Rows from block 6 of a small image embedding model, named by matrix and row number. Rows with one number belong to one neuron. Each number is 500 + 40 x the weight over its row's rms, rounded and kept within 0 to 999. All counts start at 0. Numbers have three digits each. After the name is the row's rms in percent of the matrix's.
After each neuron's rows are labels from the 100 images, of 14976, where the neuron reaches its largest size: "responds to" is what is common among them; "colour at peak" is the nearest of a few named colours to the mean colour under the peak. Only what is clearly more common there than usual is listed. The data: microscope photos of single blood and bone marrow cells.
# gate: MLP gate (model.blocks.6.mlp.gate.weight, 848x320), inputs 230-275
# fc1: MLP up (model.blocks.6.mlp.fc1.weight, 848x320), inputs 230-275
# fc2: MLP down (model.blocks.6.mlp.fc2.weight, 320x848, transposed), outputs 230-275

gate.454 087:530504437545458504502545497463563502452575517472496464571506502534475490472471525528554546502445547487504511550537563476494487467499514577
fc1.454 088:532472422561486455523515501458622535454627550475482489507471458545474482469511546490477532520459532466493545505480573534447514505506556507
fc2.454 095:500430416507544578432468468495459534446523516486486489424539481523526508582554527416546496517516579463522468491581488497490464413501601509
responds to: cell type: promyelocyte
colour at peak: blue

gate.707 101:506520517466473483466493430509510473458509483414485528481542554466433516446497476523467526508505519474518479499512471500497568464519408525
fc1.707 097:529490450554447460501512527536526541488539496531537475489568548514480484549537471483367548532508486514489480523511485432467393530496502527
fc2.707 094:559547583496487449492522555489488576479471509497439532552522530472504518613499462409475497518598510494453502477493491568566520497553453545
responds to: cell type: erythroblast
colour at peak: blue

gate.418 101:539457447516493517550497504454522520500535508489530495474476470497553489427562505529522466489495514556488525424558467497438477439435534519
fc1.418 100:456454497502495515511484414486505492515467520476526426498511446489497484382555519518502468507450488516485529419534539437478504482420503522
fc2.418 096:476524465431570486526511483493407456517476590489574491494454468547518558412534425512485493409497491483511450478544481530448469493544460516
responds to: cell type: erythroblast
colour at peak: blue

gate.396 090:440542475519482548439510554511506521506542519562487452553491510600449458486513481540547498444547432575450438508418541495522505511498509570
fc1.396 095:531512492461476492553545478558434535556566428489549498530513473439514441484494500537481465473551488534517476549469564482478426473566451575
fc2.396 103:476500524566529510520560507426476569504478502469498536501537515625501527542573530518540529500429511462467539491545464495549553562513489541
responds to: smear: peripheral blood; cell type: segmented neutrophil
colour at peak: pink

gate.538 102:546506527574528481497420545542445500493563520534506493486495475436461475537503545544509531559473424464436472440466436532482476491444449520
fc1.538 105:439496473463507452542575504537528490466444486494502493513502533522503504473516495492495500507536581512533487557511573429516457518556533503
fc2.538 108:440507440551535511557520535454543474504493493543448451529468519455469532506478469506575502449463460469479436528455503504496516520512472528
responds to: cell type: plasma cell
colour at peak: blue

gate.519 100:528487492522399513443496432503499457485496524573549461479489465483476509496430496523448499463453534471495469556541494511550459520521531520
fc1.519 098:514492496477442535568519476512467505387527507584485471446529525538518490422453422579531493485483506507573561554556599480462452583487482600
fc2.519 097:459513592512533570514568474437514575568505483491473528472522517507456461539521585517553489441442500469473555551493460505532531541432528537
responds to: cell type: promyelocyte; cell type: erythroblast
colour at peak: blue

gate.526 107:454521440497493574471536479460486467497510514547488480482524495614465571498456461520596466474447612551533450480473502519562510432456475580
fc1.526 097:491508409536458607457519527480478569515537531480509537458510502510507557518535495480482513514491539476618426505526514571489495488426506535
fc2.526 088:479511485501520529496512513522484564473486504443481479378510453456467489501516527438502545554530450462511503538532527452508510425461514549
responds to: smear: peripheral blood; cell type: platelet; cell type: lymphocyte
colour at peak: white

gate.405 106:650500514500589458522473469583532518494428484460514521494459454471514535460540508539511437524496466497480517499436449494505472522465504508
fc1.405 103:452459546475545573521559406463500400428473553471468514428460483512517486448504599563613436448499500498471473488519456545484549427520460513
fc2.405 107:438456437524507483505454524502448453498431504520496491506487492521502556467397397567557528481493517539495534488524535491521493472549525498
responds to: cell type: erythroblast
colour at peak: blue

gate.68 111:483500495508528481494506499515477562503431514599449514574488452529538502524503568502484490480552574582416475498487530526495405495452529454
fc1.68 101:552507550482559486542522526548498415474479511452465564469555514469456501524476518502446497519468587484508491563472521472516528515471460450
fc2.68 095:461531519520517438487509451506456442500530481510557493465472560464529430484434504592425538460492527527387496518444519498446569463476493431
responds to: cell type: eosinophil
colour at peak: blue

gate.679 107:545495508518528446481546452429535506489419543473454562452453520539521563491495545504557525477535570504484557459501455552554461516505473490
fc1.679 099:477470523486558488509530574509506502501512474554504526562486533507560454536504508463499490567457525540539505464488552487454454528488503494
fc2.679 092:496442492400486554483477578524524475500567498516550493551530489497545492445486502431502564493470527611535486543505462514593501477533505535
responds to: cell type: erythroblast
colour at peak: purple

gate.434 095:467523467451530494448504481431506541441484525468488575521532548456513439459426499446589488494489484472542572481572535552461565485444422540
fc1.434 098:452448449583448570535441526543538505485489538527471469462539440533505583515546554551419557560479503512476493509489439513466474520548565494
fc2.434 087:588523501551490469556473510536566537488543481491488498550488497523553430544471489478508503538540490496486532514427545505566465534516436462
responds to: cell type: erythroblast
colour at peak: blue

gate.523 100:479492467526501444555557524432521461514527556511466519481422520595485448541500393463501540448555536550514439473444485444536485483506509509
fc1.523 088:526427453479463553457486411421519547499481489527478553483500539534541540451491517598502493524528504546503516542543484523492501519542505512
fc2.523 087:534551496520561522515513551499496512582492496588451499592500511593548513460481521516483487509514475421485523497493518507428545563464497478
responds to: cell type: artefact
colour at peak: purple

gate.238 099:358513412518471517485542431486468534485521533467466497501561502481493481465495638549473501449421492494498504516482445600568576450488496503
fc1.238 111:579485463506429544475451480500516510427548514502472539508473499533494557478522508459436538596520433569501485466552530512475437489419502534
fc2.238 097:579528533462529501487473483530548491495491510515501453469488516522506504543501450442437579599562492528532491537488495482512520530473467488
responds to: cell type: erythroblast
colour at peak: blue; black

gate.646 100:528503436490512547492521503520503544480488449529500504451459493516444441505471508486454512530461450496554530491557480529438533561462428493
fc1.646 107:512517513445465487472566489555519485473453430472470466468509482565497547534536491537518412480551471489485502554426487500478442559529523549
fc2.646 110:534455474505498468524489509461534422534474608508530510505475486531499459461440516516491526424467466566527516462462494528481523496511456480
responds to: cell type: plasma cell
colour at peak: blue

gate.252 106:474487480498522482465515470511497520513543503447445539406504530531578530501505502482480530536595453459578543519492508517520537435506519525
fc1.252 107:530560573452510528504547536495582510536571501523473530485501544512531549443522496474470494471477534464458499519490506475545478494393576431
fc2.252 102:523528476497508473402580483395475494532560502475449411556499536479497515437536503525516606468492530522450437511451445479477529543473583481
responds to: cell type: promyelocyte
colour at peak: purple; blue

gate.684 096:587540474467488498490530515494518490477448513543530454495513435387526536448525515442455453482610519505464498540553507543553451491509509458
fc1.684 099:514509493517503446488447485576534488519459533478487418532494425511508472555488430429477553450479481450440515607507519492512486548512495466
fc2.684 092:490514553580489418494535482511476456463512534445518409464567585556473462441492537541500531476521470500427546443543491479519444467556494457
responds to: cell type: artefact
colour at peak: purple

gate.461 104:481469426536533504571520570514464470526550483537556485516531477509475550511500513497487528499451566460489506475494507531490494481522481525
fc1.461 102:482496538532458498511592505448410430477516545526532537510484542548555453567528509525510522493522485525557459526516519462502493496474502549
fc2.461 099:512493467434418472454490422480560501525500500571439452440511501503546496470494545518479482476511574471561461525533559480444479461534486484
responds to: cell type: artefact; cell type: blast
colour at peak: purple

gate.181 109:532570474464533537456508552538526453570502455528522475490561545569463455496405500469505497551471572526527510475514457497524509427438487552
fc1.181 102:485429459555494478535533518426553455506413464505497507470443466502535567533536478489533487471565454527491478456424442587516439550483502495
fc2.181 099:465490511477495566562506537465487487579529488491531459566501467527496433543495458490547486496533502543556516470512430494485463558478476460
responds to: smear: peripheral blood; cell type: lymphocyte
colour at peak: purple

gate.174 105:503421459471470490522499592555593439475506501524440516502544515489477494420476525488559526447518535450534477495390557486516499448469493499
fc1.174 109:452515461504563437488533437460501488535517386437508506500555453554434467522493437513492484483512520526510527571572420511510487581447495537
fc2.174 112:486497386481455479460484499461527432470474549481517488572492475503481451512558487441510505529498444528470513505569424466561494505457518472
responds to: smear: peripheral blood; cell type: monocyte; cell type: basophil
colour at peak: purple

gate.195 086:467544435539489501532467484474517464475534484505508497507426475480536533555405548495547533441425499523528544470501489569498480505447413529
fc1.195 092:440438508465538507528498544466557468505470494584469516505489489475467486581486513545584527522462486428489463523491452412518534486544468527
fc2.195 099:482513489487466493448517521477482565429503443578526457469485501525497484582434500505525427545500545485448502466536497474491524508552560492
responds to: cell type: promyelocyte; cell type: metamyelocyte
colour at peak: white

gate.618 099:465466588550548524495489457542538483515536507539473448543520507531451489481442491500502469515458541477607481462437482479520526503540474503
fc1.618 093:542447460551483489463434501528475489466388516508546579478499521539527532508493480533532483480545510471472497447492438508454488452448522520
fc2.618 092:510410489510412498438574463453514519508484530471480501518480480481488459518521469510510406443475528490464540506408479528494560512455560545
responds to: cell type: plasma cell
colour at peak: blue

gate.253 107:568551412527465522504488513577579504494565535484460460443557532578542465570475467455500543530588564527492509517468532464459537527489497485
fc1.253 099:503537561464546538510544545511358447492453485434514521507505486550499488454521537552504434552397453520548524461530511460484492458458464489
fc2.253 099:478472541445432494466510532557487496516521499507444551537536487555444544448470612533439487424447472549516468470548501545478536480541464465
responds to: smear: peripheral blood; cell type: myeloblast; cell type: monocyte
colour at peak: purple

gate.503 107:457500637518535479502523550498470507476556431491457560470429494520523514553476489458550553515508467556449463582481501479550463405474448455
fc1.503 104:517525442472518479524502490473519496524453546551536462530486426526458399596494481530461503576577566445506446465481472463504487589456492548
fc2.503 101:473476533451466588503593476477493432452543429536535521497439456485561456512554476416467522525508519540530506470507513518550503454572492524
responds to: cell type: eosinophil
colour at peak: grey

gate.438 090:552500452515477495489501527480516513414524560553509531541457459438503489507465527495530523467513544479382539435478443451609433512539535500
fc1.438 097:436524558483505543474492455495534485533469540496494509418547493540486513460587505559482429532514483550635415478488576499441527447504476516
fc2.438 103:468505486506501560477431490425513599507434455500466519534413413485631468510540501542480472433489500525523508567475510506473556538404534538
responds to: cell type: artefact
colour at peak: purple

gate.112 101:594496461493469480523487469520491547521502512490506497498463560521493552481510522477505556496511470524403485543437514545474477482474502481
fc1.112 103:556537511554562507489466520536482590507492515565538540469460530550481516483470445505462529457514552577437464457422472555444443484485525496
fc2.112 104:496529523483420529494517496530467425472454506467458486375501439575506485506550478519471495530530511492503459474562483502533526448557515536
responds to: cell type: plasma cell
colour at peak: blue

gate.580 085:547440483496449544505473526515514503526450456491483490571478506468564523518513574522484535442534438505478548475496482478543528589529493503
fc1.580 083:553429486502443559487479507509518489561450454510495476573503530478523517512518586517496518454531419540504558480511461485530551570512487515
fc2.580 094:439484530513463491501528490501474492508531519511516486353506461541379526488494521471501493511534520478500537422578494513497447468553524496
responds to: cell type: artefact
colour at peak: purple

gate.410 106:482486490492543480542531535516481514447512533521461430508465451541463472413545557542520440459498449548583535517471566523491458478493509507
fc1.410 097:457438473507543470473523481464531447517556441445491509523502481504516481518421534468454530482521460436513521447509530542518431475488478541
fc2.410 094:484485546539507553539514515507501465475457493491540502472497509466548480511478489421416501496536506444512595512538512439506561453490512531
responds to: cell type: promyelocyte
colour at peak: blue

gate.190 095:591485480508535489483497482558464484484458539569500542487492504507508493513500482512510570536542466556450533452541527603435454513440477503
fc1.190 095:581521458476476476459451461436486532511463520506504499519580549490486523470516461481500563491513462521542527505530457561441487489453505520
fc2.190 104:478484512495437467465475440538506472481472540466487472408510460594522448505541517453511475577539542515515473451555497504565551430538538526
responds to: cell type: plasma cell
colour at peak: blue